{"crop_scale_min": 0.7, "hidden_act": "gelu", "kernel_size": 3, "lr_schedule": "cosine"}
Rows from block 3 of a small image classifier, named by matrix and row number. Rows with one number belong to one neuron. Each number is 128 + 32 x the weight over its row's rms, rounded and kept within 0 to 255. All counts start at 0.
Before each neuron's rows are labels from the 100 images, of 14848, where the neuron reaches its highest value: "colour at peak" is the nearest of a few named colours to the mean colour under the peak. Only what is clearly more common there than usual is listed. The data: retinal OCT scans (Kermany 2017).
# fc1: MLP up (model.blocks.3.mlp.fc1.weight, 384x128), inputs 0-127
# fc2: MLP down (model.blocks.3.mlp.fc2.weight, 128x384, transposed), outputs 0-127

colour at peak: grey
fc1.359 [137 120 145  99  78 134 159 135 181 120 143 118  95 152  91 131  67 119  74 136  20 101 176 146 114 123 169 108 125 124 144 124 135  98 118  96 151 174 189  98  64 103 112 192 121 145 143 106 119 126 152 106 100 138 142  99 101 183 118 181 125 124 125 138 104 147 137  77 125 161 160 115  65 108  96 163   8  84 111 168 129 130 119 103 133  66 149 131 188 163 138 110 156  76 142  96 166 123 142 127  90  98  93  81 136 138 122 134 143 144  95 136 112 130 131 115 108 140  80 139 157 121 180 113  99 119  71 116]
fc2.359 [156 176 121 114 156 105 166 106  79  92 167 102 148  88 180 146 172 107 125 188 134  97 102 164 133 122 114 178 151 104 117 169  83 117 181 164  84 108 171 117 106 141 101 106 119 100 155 141 162 114 155 149 139 113 181 126 181 104 141 143 170 148  58  72 137 108 117 118  91 129 215 140 119 104 137 160 127 111 111 100 164 109 133 113 140  89 121 126 151 131 150 107  80 120 159 100 101 145 130 148 133 120 108 139 126 107  98 116 163 123  92 179  87 135 212 137 140 111   0 128 125 127 159 118 118 152 110 112]

colour at peak: grey
fc1.307 [179 189 140 136 116  96 162 115 132  90 108 130  74 138 109  94 148 128  95 110 131 104 126 182 136 174 138  71 158 134 214 149 108 129 132 160 140  56 141 109 165 175  93 198 221 138  62  88 140 104 142 137  93 179 129 133 126 189  88 139 125  61 120 131 105 146 108 138 145 170 139 119 109 140 149 101  93 123 154 124 115 112 112 124 127 150 164 165 100 124 151  73 128 108 148 118 155 132 126  94 122 169  95 109  27 145 147 148 195 107 166 110 142  98 103 164  99 161 107 144  87 138 121 164 144 114 114 150]
fc2.307 [105 102 130  54 143  45  78 116 152 146 156 167  93 171 112 157 108 170 148 123 120 136 144 158 153 154 174 118 136 107  87 164 118 143 153 155 111 146 151 116 109 107 138 114  96  94 127 121 149 165 168 117  74 152 130 103 130 115 132 137 162 103 166  99  94 139 105  92 165 129 250  92 121 167 137 116 119 220 175 118 134  90  79  87  98 155 152 141  97 108  70 133 116 163  98 118 118 153 159  94 108 123 149 131 129 123 110 185  99 120  78 112 170 145 128  63 170 101  56 129 113 120 124 109 139  65 138 120]

colour at peak: white
fc1.238 [170 144 135  93 132 147 161  46 131 144 147 145 109 142 150 120 127 190 175 178  70 102  99 118 137 128 136 116 116 129 166 142 161 140 109 191 123 101 135 154 102 124 141 158 144 111 115 140 217 160 164  61 159 187  96 140  90 149 115 137  69 116 121 154 121  81  68 102 173 113 145 124 113 174 119 117  95 106 116 126 164 145  94 106 111  74 166  83  81 190 135 166 114 134  92 158 217 111 126 114 143 134 114 186 100  98 108 161  79  95 139 187 109 136  76 127 143 115  99 148 114 178 128 149 122 139 107 167]
fc2.238 [108 102 120 174 150 101 136 120 122 120 119 125 133 111  61 154 144  99 147 105 117 130  90 100  96 123  85  54  96 137 118 130 152 108 131  84 154 126 135  85 154 145 117 135 131 112 122 140 114 118 153 140 117 139 136 152  80 126  50  97 147 133 165 116 102 125 158 133 108 219 204  82 110 100  33  85 117  90 155 143 120 138 188 110 149 146 116 113 253 132 111 103  98 124 157  95  95 110 179 108 156 108 100 129  93 169 144 131  78 203 121 138 116 142 110 127 100  74 125 112 209 127 121 138 132 122 128 148]

colour at peak: grey
fc1.187 [110 114  84 130 137 131 115 142 105 109 123 130 144 176 118 129  78 139 133 114 141 142 123 103  56 122 152  91 137 114 153 106 153  98 103 100 122 147 120 153 118 105  97 130 137 142 138 137 183 108 102 136 142 161 111 120 164 138 136 134  38 142  77 162 147  99 103 110 131 149 146 102 148 128 131 104 141  99 154  86  94 165 111 123 174 160  98   2 112 106 109 142 124 124 143 104 111 203 185 141 147  88 130 113  70 122 152  85 150 113  78 223 117 168 114 181 147 121  88 113 116 107 152 126  36 207  92 143]
fc2.187 [ 87 118  77 122 146 148  87 125 131 144  87 136  89 156 127 174 117 102  88 118 141 148 104 157 142 156 162 121 121 162 178  82 178 157 134 148 101  78 142 121 141 142 149 142  83 140 125 159  83 148  99 130 201 125 157 148 121 105 138 142  84 164  88 177  73 192  64  72 199  96 149 171  81  90 108  78  94 123 117 162 116 145 120  81  89 133 138  69  62 186 130 134  88 113 139 109  93 108 122  96 130 162 183 104 176 140  90 104 132 110 143 102 175 121 115 125 164 152 106 183 141 134 162 108 127 133  71 149]

colour at peak: grey
fc1.163 [185 119 145 111  88 134 128 137 193  91 114  97 121 129 112 133 160 153 145  94 138  90 133  97 167 127 145 111 155 160  81  95 159 148 187 157 157  78 121  94 118  99  97 178 149 160 141  94 136 101 164  98  48 166  87 145 129  85  81 162 113 152 135 113 109 153 139 130 115 146 178  99 132 145  89  55 108 103 138 173 175 161 115 112 157 128 105 114  78 119 153 112  90  96 145 109 125  87 190 153 124 129 110  90 182 189 162 119 135 198 163 122 153  65 166  86 111 141  77  81 140 157  68  99 114 154 139 109]
fc2.163 [158 152 131 135 190 109 131 144  81 118 163  99 146  82 129 146 117 141  76 205 151 125 148 126 113  94 115 135 124 121 140 160 105  88 145 141 165  81 160 187  91 115 102 151 120  71 137 112  92 100 200 128 105 151 164 114 119  61 158  85 174  75 146  80 123 141 102 103 135 151 255 154 132 107 157 148 141 191 116  83 146 117 124 130 123 120 126 144 127 100  91 126 105 130 167 110 127 101 125 120 152  92 115 109 122 124 138 167 138 156  66 153 121 121 153 126 105  97  39 124 134 187 161 124 115 126 110 122]

colour at peak: white
fc1.247 [109 161 131 117  81  89 132 129 103 140 103 126  91 163 181 127  99 199 130  97  79 109 111 118 115 145 171  97  81  97  84 148 174 139 158 197 140 142 106 142  97 103  68 138 139 133 211  75 194 135 185  63 102 141 125 178 141 145 135 131 141 155  87 147  50 112 108 139 103 105 117 102 124 167 139 143  90 117 128 136 182 156 111  78 138 142 180 121 139 116 154  93 116 145 146 120 168 182  81 113  94 153  71 128 129 101 102 152 118 146 162 143  74 157 134 115 118 126  98 115 139 209 153 126 169  81 109 125]
fc2.247 [138 162 134 198  97 152 149 157 170 140 125 117 134 165 115 167 135 125 125 153 164 181 161 171 123 159 103 159 180 144 134 124 144 127 185  73 134 177 111 152 162 154 144  54 102  75  79 180 120 122 129 178 108  76 134 137 119 172  87 174 127 151 192 174  85 106 139 144 119  87  75 116 149 136  96 161 138 127 130 115  75  88 158 104 130 115  85 135 197  91 164 114 115 118 126 111 121 144 148 138 151 117 130  94 135 113 186 127  75 166 132 136 106 133 125 118  52 138 134 129 168 105 118  65 216  96 109 137]

colour at peak: grey
fc1.84 [122 113 180 148 105 119 139  71 127 113 124 154 175 159 136 126 160 170 197 173 157 137 164 162 161 168  96 107  91 121 121 123 155 134  81 104 154  64 190 225 106  82 125 169 126  93 106 129 175 140 146 103 112 171 143  53 119 172  95 121  75 199  96 109 118 105 130 118 155 113 114  92 131  53 130 122 127 106 150 113  84 163 152 109 128 179 164 131 136 186 165 119 154 146  83 150 161 124  92 104 139 144 107 156 162 133 172 183 104  67  79 154 144 146 109 134 140 103 121 152 121 141 160 111 120 137  98 121]
fc2.84 [131  84 208 144  79 116 137  71 125 112 122  86  80 132  53 202 147 151 161 134 159 148  96 106 136 135 151  77  92 136 106 138 122 111 152 117 124 104 193 138 150  77 178 191 138 115 169 129 133 115 158  97 133 196 140 134 137 143 100 126 119 111 199 172  91 107 107  75  47 135  96  99 144 164 115 131 137  51 132 148  97 135 126 132 142 158  94 170 155 126 120 109 185 154 148 128 127 140 145 110  98 136 111 137 100 116 167 125 120 141 103  95 137 149 157 179 114 111 157 101 190 160  55 147 135 147 180 139]

colour at peak: grey
fc1.127 [134 132 124 179 102 169 117 154 165 124 201  98 146 114 148  98  45 157  97 146 123  89  95  90  95 114 154  95 104 101 158 129 173 119 109 113 164 131 166 170 152 135 126 162 156 124 173 179 186 132 140  78 115 165 111 124  60 109 108 152 116 159  71 176 129 163 109 137 130 117 152  80 118 107 102 156 109  79 164 155 100 119 141 150  65 121  63 113 171 122  88 101 129  75 135 125 146 112  82 196 123 108 126 162 128 119 171 125  95 130 132 140 138 115 122 131 170 142  75  41 116 172  92 159 144 186  87 129]
fc2.127 [ 72 160  87 177  93 107  96 103 134 156 127 133 107 160 146 142  75 152 121 139 144 131 174 118 141 116 145 158 163  96 156 150 162 112 149 145 105 122 179 139 120  97 111 123 137 137 118 116 129 132 119 144 148 125 119 116 113 118 128 125 119 146 122 105 104 159 113 107 174  69 255 188 153 117 147 140 113 169 131  99  78 100 119 146 120 102 171 107 119 168 149 168 167 155  98 113 100 118 133 210 139 160 158 129 111 126 119  77 145 138 139 127 157 104 127 129 125 117   0 123 109  44 168  96 174 168 110 127]

colour at peak: white
fc1.22 [119 107 110 143 135  82 115  61 135 116 142 142 139 151 126 139 148 201 150 146 128 152 130  91 138 142 112 100  67  60 123 120 150 156  98 208 130 164 107 156 132 144  72 118 127 225 123 108 109 152 139  76  62 112 112 145 110 174 121 104 143 133 106 123 104  90 132  97 123 141 148  57 139  91 101 164 124  51 154 151 122  80 117  90 108 141 173 160 176  87 103  98 151 163 170 129 182 175 114 170 153 138  71  62 161 145 163 184 157 137  89 147 100 133 141 146  84 117 121 140 110 149 149 134 110 101 145 108]
fc2.22 [ 82 128 133 134 129 124 127 197  69  82 139 101 150 113 147  98  93 108 132 117 147 106 117 163 125  67 161 149 178 150 148 141 106 119 141 106 143 209 126 125 129 148 129  59 109 138 103 157  73 133  87  98 140  50 138 149 149 113 151 162 166  90 156  94 150  82 103 176 135 113  30 161 137 136  76 109 148 150 115 165 153 157 134 205 155  95 126 133 149  88  84 144  81  96 156 110  50 106 111 115 124 120 104  90 110 155 132 189 158  98 117 173 126 150 125 145 116 108 187 134 150 145 173 147  94  97 116 114]

colour at peak: grey
fc1.143 [130 148 137 125  93 186 132 169 124 161  99  89 140  94  93 126 152  97  67 115  66  78 164 151 186 115  67  96 130 151  88 119 138  86 132  84  40 136  97  95  82 128 146 173 159 127 157 142 101 153 134  46  95 112  77 168  91 125 118 155 121  96 101 127  95 132 135 188 111 173 117 118  95  69 110  62  81 116 149 150 110 113  70 176 114 162 120 166 149  85 136 133 131 106  98  93 127 134 172 138  96 187 122 140  97 185 177 151 133 135 162 122 140  76 161 152 100 109 106 123 106 134 110 134 130 122 134 117]
fc2.143 [140 167 185 182 134 124 152 109 110  56 112  66 124 133 128 180 125  71 112 142 127 175  88 116 144 126  91 114  85 165 102  84 153 139 167 144 177  71 118 146 103 133 164  92 170  93  93 144 111 118  86  99 128 143 128  79 110 166 144 134 171 135 203 125 139  71 144 154 100 121 170  85 113 125  94 143 170  57  71  53 148 122 169  83 158 139  84 139 104 112 133 121 165 116 144 165 145  74  94  91 125 117 110 162 129  75 172 115 122 136 141 157  91 115  93 103 110 141  89  95 105 160 130 161 158 136 143  86]

colour at peak: grey
fc1.286 [156 142 161 101 101 188 136  95 126 138 169 142 150  82 137  85 100 131 193 188  46 113 117 106 138 120  85 108 172 110 100 157 119 137 120 175 142 102  77 102  92  84  89 138 119 183 107 142 153 153 123 129  73 146 129  92  90 116 120  96 147 181  86 128 109 146 114 110  96 129 195 140 121 124 121 107 100  83 101 121 195 133 183 111 111 166 117  80 172 140 113 149  76 134 124 163 142 135 138  69  82 130 117 104 116 132 169 213 100 135 109 112 107  90 139 158 115 102 116 121 162 173 168  80 153  50 104 142]
fc2.286 [135 120  93 113  81 150 127 156 108 132 138 151 117 122 160 117 127 107  97 169  90 114 178  82  96 143 125  81 135 114 135 146 154 100  88  83 144 134 110  95 161 153 143  67 144 198 178 143 144 104 131 160 136 151  88 181  81 167  85 146 111 123 156  72 149 152 148 146 160 139 234 113 119 127  79 154 111  82 110 153 107  64 157 117 140 108 130 109 109 163 130 113 182 119  97 145 156 140 111 178 165 143 142 119 108 140 159  90 143  96 134 187 138 118  98  84 122 183  11  67 137 124 113 140 121 124 120 175]

colour at peak: grey
fc1.166 [163  78  79 110 166 160 126 112 173 107 200 129 160 179 154 130 117  99 133 204 132 170  79  94 107 141 103 127 145 103 143 115 115 154  74 118 101 111 166 148  96 155 117 109 114 176  63 143  96 132 109 128 106 139  81 132  62 139  44 102 103 125 140 115 133 146 177 109  61 164 113 106  83  71  97 141 103 150 130 184 160 117 129 177 135 161 119 125 177  94 102 166  88 139 138 106 143  81 108 124 163 129  89 116 141 142  91 146 160 137 146 106 197 132  90 153 158 108  98 108 123 176 160 142  97 193 154 105]
fc2.166 [113 110 191  99 117 114 119  79 120  58 185 139 155 105  95 117 116 167 145 152 109 107 125 121 113  65 175  77  49 101 112 117  97 178 119 115 100 114 108 110 159  95 109 172 184 164 126  98 104 170 136  86 109 154  86 117  76 134 101  79 160 124 118 105 162 104 119 139 145 127 203 120 129 195  71 136 105 169 114 107 118 158  90 113 139 113 143 124 137 188  86 145 154 111 141 184 164 109  54 144  94 117 107 183 146 128 132 149 168  94 112 104 131 126 127 160 153 134  69  92 110 183 134 157 156 145 174 120]