{"model": "image classifier", "crop_scale_min": 0.7, "translate": 0.06, "arch": "convnext", "kernel_size": 3, "label_smoothing": 0.1, "residual_init": "none"}
Rows from block 4 of a small image classifier, named by matrix and row number. Rows with one number belong to one neuron. Each number is 500 + 40 x the weight over its row's rms, rounded and kept within 0 to 999. All counts start at 0. Numbers have three digits each.
After each neuron's rows are labels from the 100 images, of 14848, where the neuron reaches its highest value: "responds to" is what is common among them. Only what is clearly more common there than usual is listed. The data: retinal OCT scans (Kermany 2017).
# fc1: MLP up (model.blocks.4.mlp.fc1.weight, 384x128), inputs 0-127
# fc2: MLP down (model.blocks.4.mlp.fc2.weight, 128x384, transposed), outputs 0-127

fc1.168:521493509469515492482497534484518487506461491488500544466434516446473537513544518514476492454421496583545465515548512464499465544502529565464447525559528517535474580478464604513486438493486446469480519554441505518508485601421493497493467536489514438539476539465549476438468490503459493510466417525482549512618506451574501553406553496543469561534492500508437500444506538496508505476560
fc2.168:485479520491488519462488514513476510515484467493503443530547493543510399476481486484460461486447517535473536520453532531471458491526548518554472477448465488493536479512507542591480512517494569554500481511507511564507503533441504519712510524484472487483461490477482280544510494508515528517505503489536472514524540496470525496513544498493506485525517486441510522462496459500517493486536
responds to: finding: drusen

fc1.198:419532569490470545517491556529499452488476420458524468490454476499514540543452531525473479404443510528583458447503513491455502489546439483472516409503472508500506467504530597482514521481442523557443497497479488454474479550533497475471464483465577482575537479493505482563457406419522512577466500546504496476533557425507483516544541540503453473475463495465548473513507591482502481492447
fc2.198:483455524521549542510419538510543466454546545427484608534452535512467481473525496487522482470463497553485484464539485501474465418493505539522468523495485481540415485472463539434561502482475527469529504490510533439479590559489542491426457441473423508497525514504561566558515482511532501547587514435498474538476602513543512500550474498492516457457514508448516415533450474565538511516501
responds to: finding: choroidal neovascularization

fc1.103:511502522463506467463551506489495534568372403490476544512496486499511485480469488504496502481476540577553525482508491484489415516448493521484482515462500520551501620529576475487464515459449461505483467522528497484493452489522515508469511367510540481527535473519509480484471534544471488521525524482618539495479600580494492503524540458578532397522423473523505475500456484525515521488505
fc2.103:461451446432513502461431533582481553521572477447485503520452479539463500494560498457471472476427536570474487506482534512499454528515525541541481522419514468519539470493496512407478455481443514470506491473538493571490589499459512497470533527437495417453507484522418550594539533557555450485530557546504476556529507469508479464503486481471555511522529555519414514498451433505501543483534
responds to: finding: diabetic macular edema

fc1.80:443473487488538450490551427460506419564546457533531545486402403518514502394476473502505538444447525454454533520500472555512443491493513516514529453524487458528484528514485572501447533437540492500489455449499445497451557554508471480459507444546555493571552520469449495522571494498502586508470486536470492468481527510467570561411503477530518460491555560533518511466489525462480511486494
fc2.80:468584460567541513521580483506510458483443546487479410454533496537513481499497502521566514580530548502527526509519521536454544475469450491484537491531447563583442520514498484436572538567429470509508466507530473514607472471530477519484495412511443501533487442473479506516469508454449553483447438518535544474508478509530486457565566516509467492466496458507426530478541536449530494467424
responds to: finding: drusen

fc1.229:506476451497549445450441554508562471487522472418476587473464481554523493435494519528474552503457572483614563544495542450472474528469450518482468552505535496560527460554503525521446483479475485385469467494479512503468500561407513500578476474482537467441537454473468548503482423493511535482526478513563497445506478521487509506473511499542414434509494495515545507467481539456562523469485
fc2.229:556549547498500523528512582497449551510427505485578402524537485557517464468482460510513451518526578462530528487456538508509536543534505443494451464489499510457545522457536498501447482529498473568473522478398467481504544488536483524514499511428427496459450507352509496454517457507460525476455511529561470493479471540454523453530531508542476552538524502534487506511551471426550546564541
responds to: finding: diabetic macular edema

fc1.129:483567512529530549500477470504518519482512464472550551530472517506509522467450458503478458490510540557572534422369493470504488583514467491472390523465492470495426482541500484500500539376501515480479490485569449501461493491513481513463484453590507541571486416444444577561523479437468570539520478476496486465532461484541489525498531481455491460481536490523507538499457537530464453534477
fc2.129:542516477500510561508521546509479516495495574487522451468486489528512469487521449489569460566532562482497448475452505510489536493487456513498518499535469530525496507504523455353534484555496493511514495497517446456515439445470493492373489490489464510490476469470475697583511489556459490507461483539530556512515468498472519439538476539489485500471459499484392496532499499472527500534529
responds to: finding: drusen

fc1.333:506531452488592518475529538429519518556515464452510496516469486485468563474519451462614491514498491426539518502503562499416479525531555444491517480461522499466465509593488511480440541570475491512442499519489468552440407546575464477495510405496538505486480512499516532519523504522571467507418552475488521603440573490549453518513493531499462490534482457518483530519499551498547459523479
fc2.333:493495446472552534459490412501514469547522595488485504441529527412528465495466592467483468497434440525504539506505510510480482435510481483497567512488456480513493521566460486404458492517465509494550466483564495566573492503445485450440459477505549446497487484540488613528508515463537493474548506507501525485520537524471504516494494470486513434541557538528332501499512528525503488466509
responds to: finding: choroidal neovascularization

fc1.293:497566423472516529463521512518494438443559507536516496510499504476487502532422513614438469487523523519474520472529458448470441467478551549515477593500529449545419478556481496444541537494533434470482484461471524524485568590492467511435491451496517463459547488453513455526491493498488593492464463547514440515540460543492532432457488459483437514472469544528465488527460506494590546541537
fc2.293:534531589546497503536482540457478467475475460553514552519471536565478511499483435565514513517522503460511501505509446492476482498505520454456439462547546502466479509435527545582517518481559506536482520528440517461424511557384537506611464474539471551539504539449549456469487437492461552536516477417473480486468509506509541538488488524554474504513467449449644504531518512520519511489472
responds to: finding: diabetic macular edema

fc1.256:567492490462463479467489529470523543448456504478524588485503528410503529525460550500512484451528528519499515472564512501480489626491533455522488478432517523511563557490435466533424419500529500373560509599498498537518414480473529472478472465504503454509493478447475476476458444504536530497568445502457496507471510537522512471599517466480505472471520516453499505467492513500536521550580
fc2.256:544503512481523522486536517512494507471504499566505453488474518528535463501506497480520498496506519488561423516448479505488506492516516506508499496555471496497547474484498494609500495482509499463504522502492519554484448473454465506675533522494509523520505538493435263528474505527487474528519476528539475508509532510477536480411507469508489486483452484486584572468453510488529453506549
responds to: finding: drusen

fc1.88:494512511505510483464520592601571476481409490510513502474499436444508491579486555546477478522497515456460480440515492484511483539472523529493522552486506518568492562509482509530452449531562432491544598482524542513520420526482470516595419532470509473527498525423455465452444475518512475517472411521518464482498498559478483464505527485543540454528478484515469482484618522519542499545552
fc2.88:537468491518471567445516531505465487443491554489498479468493520472525467472484511490483471543503535479469510492471523477497524475542454498498529474536452528557492531524532436662471468514513591535548500467515499462529400500555469489578479541468540510503455493468479273457533482525507501512523487506467537495526538544484496470498504496466514459503463500499561470457468530479503488525498
responds to: finding: drusen

fc1.309:499549492471477475464501486486539456461451540476549528521505544563525539488494435454507512473525505550557491430463512541434511496436520478455456433437532519567440488450525568452491425535494572485512497537597565505539397476522533540495471451522507476513564433528510457426551503490517471509534495488482501521492478540484511524511510625545475440480473487403499499522486551475481469458482
fc2.309:501491489480488427513514435530443492529501497483538473501492549488501570506511514535508483492466474494512504515539515462558526556472533438455513502499489508467486576540573524637536479501505466487489498469505501526519518436560476496683511546467476464498519470497492368420491531421494496460480548495476452520488454494502458526480526484477497524532561520531584491429466466452496515504518
responds to: finding: drusen

fc1.313:508586527399526509520487484492539410504474460488540506543470525508567467476510439452549539476515482517496505480489468514482516568486528457446535453559524467535510468483502480457463412551513539490481496529547565502464424445547501547506485477494479464495487487478528533457515497453517443480487513452455537509479561510527537457569526650474481494520488547389507505528501611477508459505473
fc2.313:549513475439475424522530459541429498517482501519532425451472512531513566476484493526478496522491540489474483490487470467534533524439499487569566541511461533508455505565568516555525455545490489540514542479525485614514487407502434492630557551454546441496496443515480443502498517510475428485477530510557467479492464475452441458487459516454487523551477525546476524422445489457510466502550
responds to: finding: choroidal neovascularization

fc1.42:517504457444517509408435476479516492513527400519482513514485443511539512548586491547446524489442520476458525488491547483481518496422488479452511494471475486527484557519440516500542478495467485413494505548499513508477486530483490501489521436498546512474442536514411525499488533466539456423496514408511478509576512561512512486422525501628420542502538473471556468480584493457484579479512
fc2.42:484447489429481502434454544542482563486574516512468517523462492518451507526532560441480524514461538539482520524455529445478465549540464507481485464498533457488524495497529487422494435467527513439552456470543542614491509501485437482515521534508512439432462567542434516522464539498553455503469537544470463553562505505494435518460452468491606515491518598474434541524472517474423489486528
responds to: finding: diabetic macular edema

fc1.130:443509548527490538441519481462532471480513436489559446469399478527416576485490473523529457447554475530590480463525512405499513500536562467497539480508490450460547572529536483468524505558515479503482566501545466481388515496491440507438494430489503555524504503417422532501536519490540491483446557512477511549528568448552494457510475525507429502518472498511529498525478539515525435488515
fc2.130:489556512481511516502490514502545476524493535462509546472541468434565471488499528441507439526530462501495549472551524561479487462525494502497495495510503472462463513467446457373460501469476438503527535529487450513531577562495514445394484460489521517518454541515548667522490483527509537509529514450566491442497496545456503453530480483558500506506528522508355468530542503539492466497497
responds to: finding: choroidal neovascularization

fc1.322:476550462467439525493472471497437440455507458580462540495465593445472515472517517550445466471569535494444476494519434513461469560448540520552470484496495480518456525493444538475528503447487530505560505499567517530469487522545522531483501523501536480500569503432551462474577535518523506536435470440463539543486468572547541557547442492532532531480596582557474522494583494500515469472465
fc2.322:483482495497546499553528547509484526457504522509488512534515502507524446501503474508589506498517476482522453471505455466470529510483474550452476478498506495549487471482497550601598492508536489473471498481513498557458484515388531511661515487532498523521507463492483341508474479476477550541478468571458525515478510432555502541475523526543476499472486462512599556474432511495507469424477
responds to: finding: choroidal neovascularization

fc1.199:447546501514514485466520445449507551497518501507503527496489540512428469494511382512461498449502473487450487446521484530530452450546514504526449485442504411482520519544465448440491552479524429555428415457613501513430493472542506513497610514509455531493476447492567519476524552453504416541444508447467479532486465494549543439496491488456523504505479497482437521572469493505487456492525
fc2.199:516530508469512458461498452485443514511490521543519485451540529429548499508482529460473517557532491456507542506533531525547510529525492491529516498527464472459501513512527463547437476505476493537552491449513482371538441468490479441450517509493495464501469501495501764453454493488468482471510548530506528491504484533473466494524475496488501529545517537520601499448495524510500505517529
responds to: finding: drusen

fc1.197:528542454411547487471511509476502496450522469531529510492550554556523451454546511524500526480543593505469555482448534514416514563517461534434538483484564488522494443540429414428508431441491485474534481453489570515511507544529481511563474529477567506490526495447479522530498462518443494531517439445475438571471535574537563536429504483462511492550492525485491500541546530566537507506552
fc2.197:501469577464464511496432510472521518480493472509512580541468525482496476515533546463457468444492451494557501516505509470542465540548550476482423496514546426413532499432525425610468473402536481490487502486437509537469530560477546501640491512498509513490505554471496450455515492491555514554530546472465462553504486522503513504459512449530536518526510519491629457503511479526475531538488
responds to: finding: diabetic macular edema

fc1.132:376477417425547556430490484548479524482533442563581466509498553457454518492541486572522574534531496487496494445470432487511532476457528512466518467476491512491442519526474501508438476454503527467505528552533443515481461503567453538495462460499556493487499524452467518512509468535443502493433519506534492538489504548484483575511473476641477474499559526455499514503561524504442511424484
fc2.132:485459516505509539492486537466533460473537541511443533495470505519462501535477512494536542563499491529470488514468469489427454459452480530473523444530500502542443491494507509386527541496504511494510449516556521647467503534469508508422460426546551508521478481532462435567473521506500544531533419486432563478498579460551533596496484501544506448485512491466399520538516569519511453500446
responds to: finding: choroidal neovascularization

fc1.50:488482466522547540475570511515559511499498489500466508435425511519446478548537473595546532490544539446496476433484537492472413510480486512552536490480487480485459602495488523519472436513550520498497516471535527529533436491505514528564473527437556455451488453420464480499511511563415501486477459525508518516510528562456476409554465497576520533547457534493493514535555559598572511524483
fc2.50:549454517454480502476510483530449498445524514563523522507425512494418533500461564465457557544461507502463499503496458450515502456508473503462532483536483470463486536523569493500485433496569549483553504454527544613443469503505431447518471534527553460523504560508502441489459479459522480502520519525375465518499551555473458598416450477474526519532489558506487495517455524492450436504581
responds to: finding: choroidal neovascularization

fc1.23:435474526496532434512472468505520504512519482544573562487404418495503500434445465480483527463461498488463534426505451547525481532473493497513451528478466460524475531542525533514486498381498526494487479459544425479460541542518548526434527486622509549573545490470463540544566497418504561505476479484485493490561530527467578559421509462486540510512543536518533479468488527509448515511514
fc2.23:534580470548543533529558521518484494511440561492531426447498454513529528454505480490549473574568555476497532453514487535437548466505428490479534526573458567568458535511505478421527494599443486516532517501522452446571481466543442487445525452466470512517448463485501612520478460508437508507469485512534540443499465531466451435562517533507458517497478479526453516498533541478529475493475
responds to: finding: drusen

fc1.176:512578475518486595503521507517523546467527528537504547489495478432495600520520553488506471513477544427500494504535509500544493453487482520494494510459540491523549491502501471406506499488515440536487489532463575472535475518481489477593511498501525570444451526470555506474452509524493492489484524552540509478474446470566421502435373454497525488465544385473477516598519443523473579495503
fc2.176:517512519512501504514502515489494488497485502503508499499520500511506508498494486511502487503506492490511483496489496505510509493494514485494488496494501512491500501501505494490509508506494493522485516496479486259500505496416514513420495496477499529508499491473504799490513491497489513515505498499525495499495499499484515485499515501512478499512496480497668489520502493492528515514512
responds to: finding: choroidal neovascularization

fc1.191:407480475477516566463541544588511493521520533525590496432522514494434521539542487527508518489548537434463502441463460521520533529492584453505502471390563497527488545517484455525447454480518451446542507473574527541441417543559508538561462546521497498486528477416481482499445468471425460512499454506450507493491552511483476500527460488540555496524576549503499557500548490521503522538481
fc2.191:486474507487463490497560539503492511476499489517488482530501505502488518524476515500519527506486482486511477516481464437499505539471484542457494452511509496513504515502520512469534486481575513496497493513507518796443481534428479505584504521540535494509498509490474419519475508449504529496477482506424494502491518474532472563445514491530514523480495510515374544482453526464467454481495
responds to: finding: choroidal neovascularization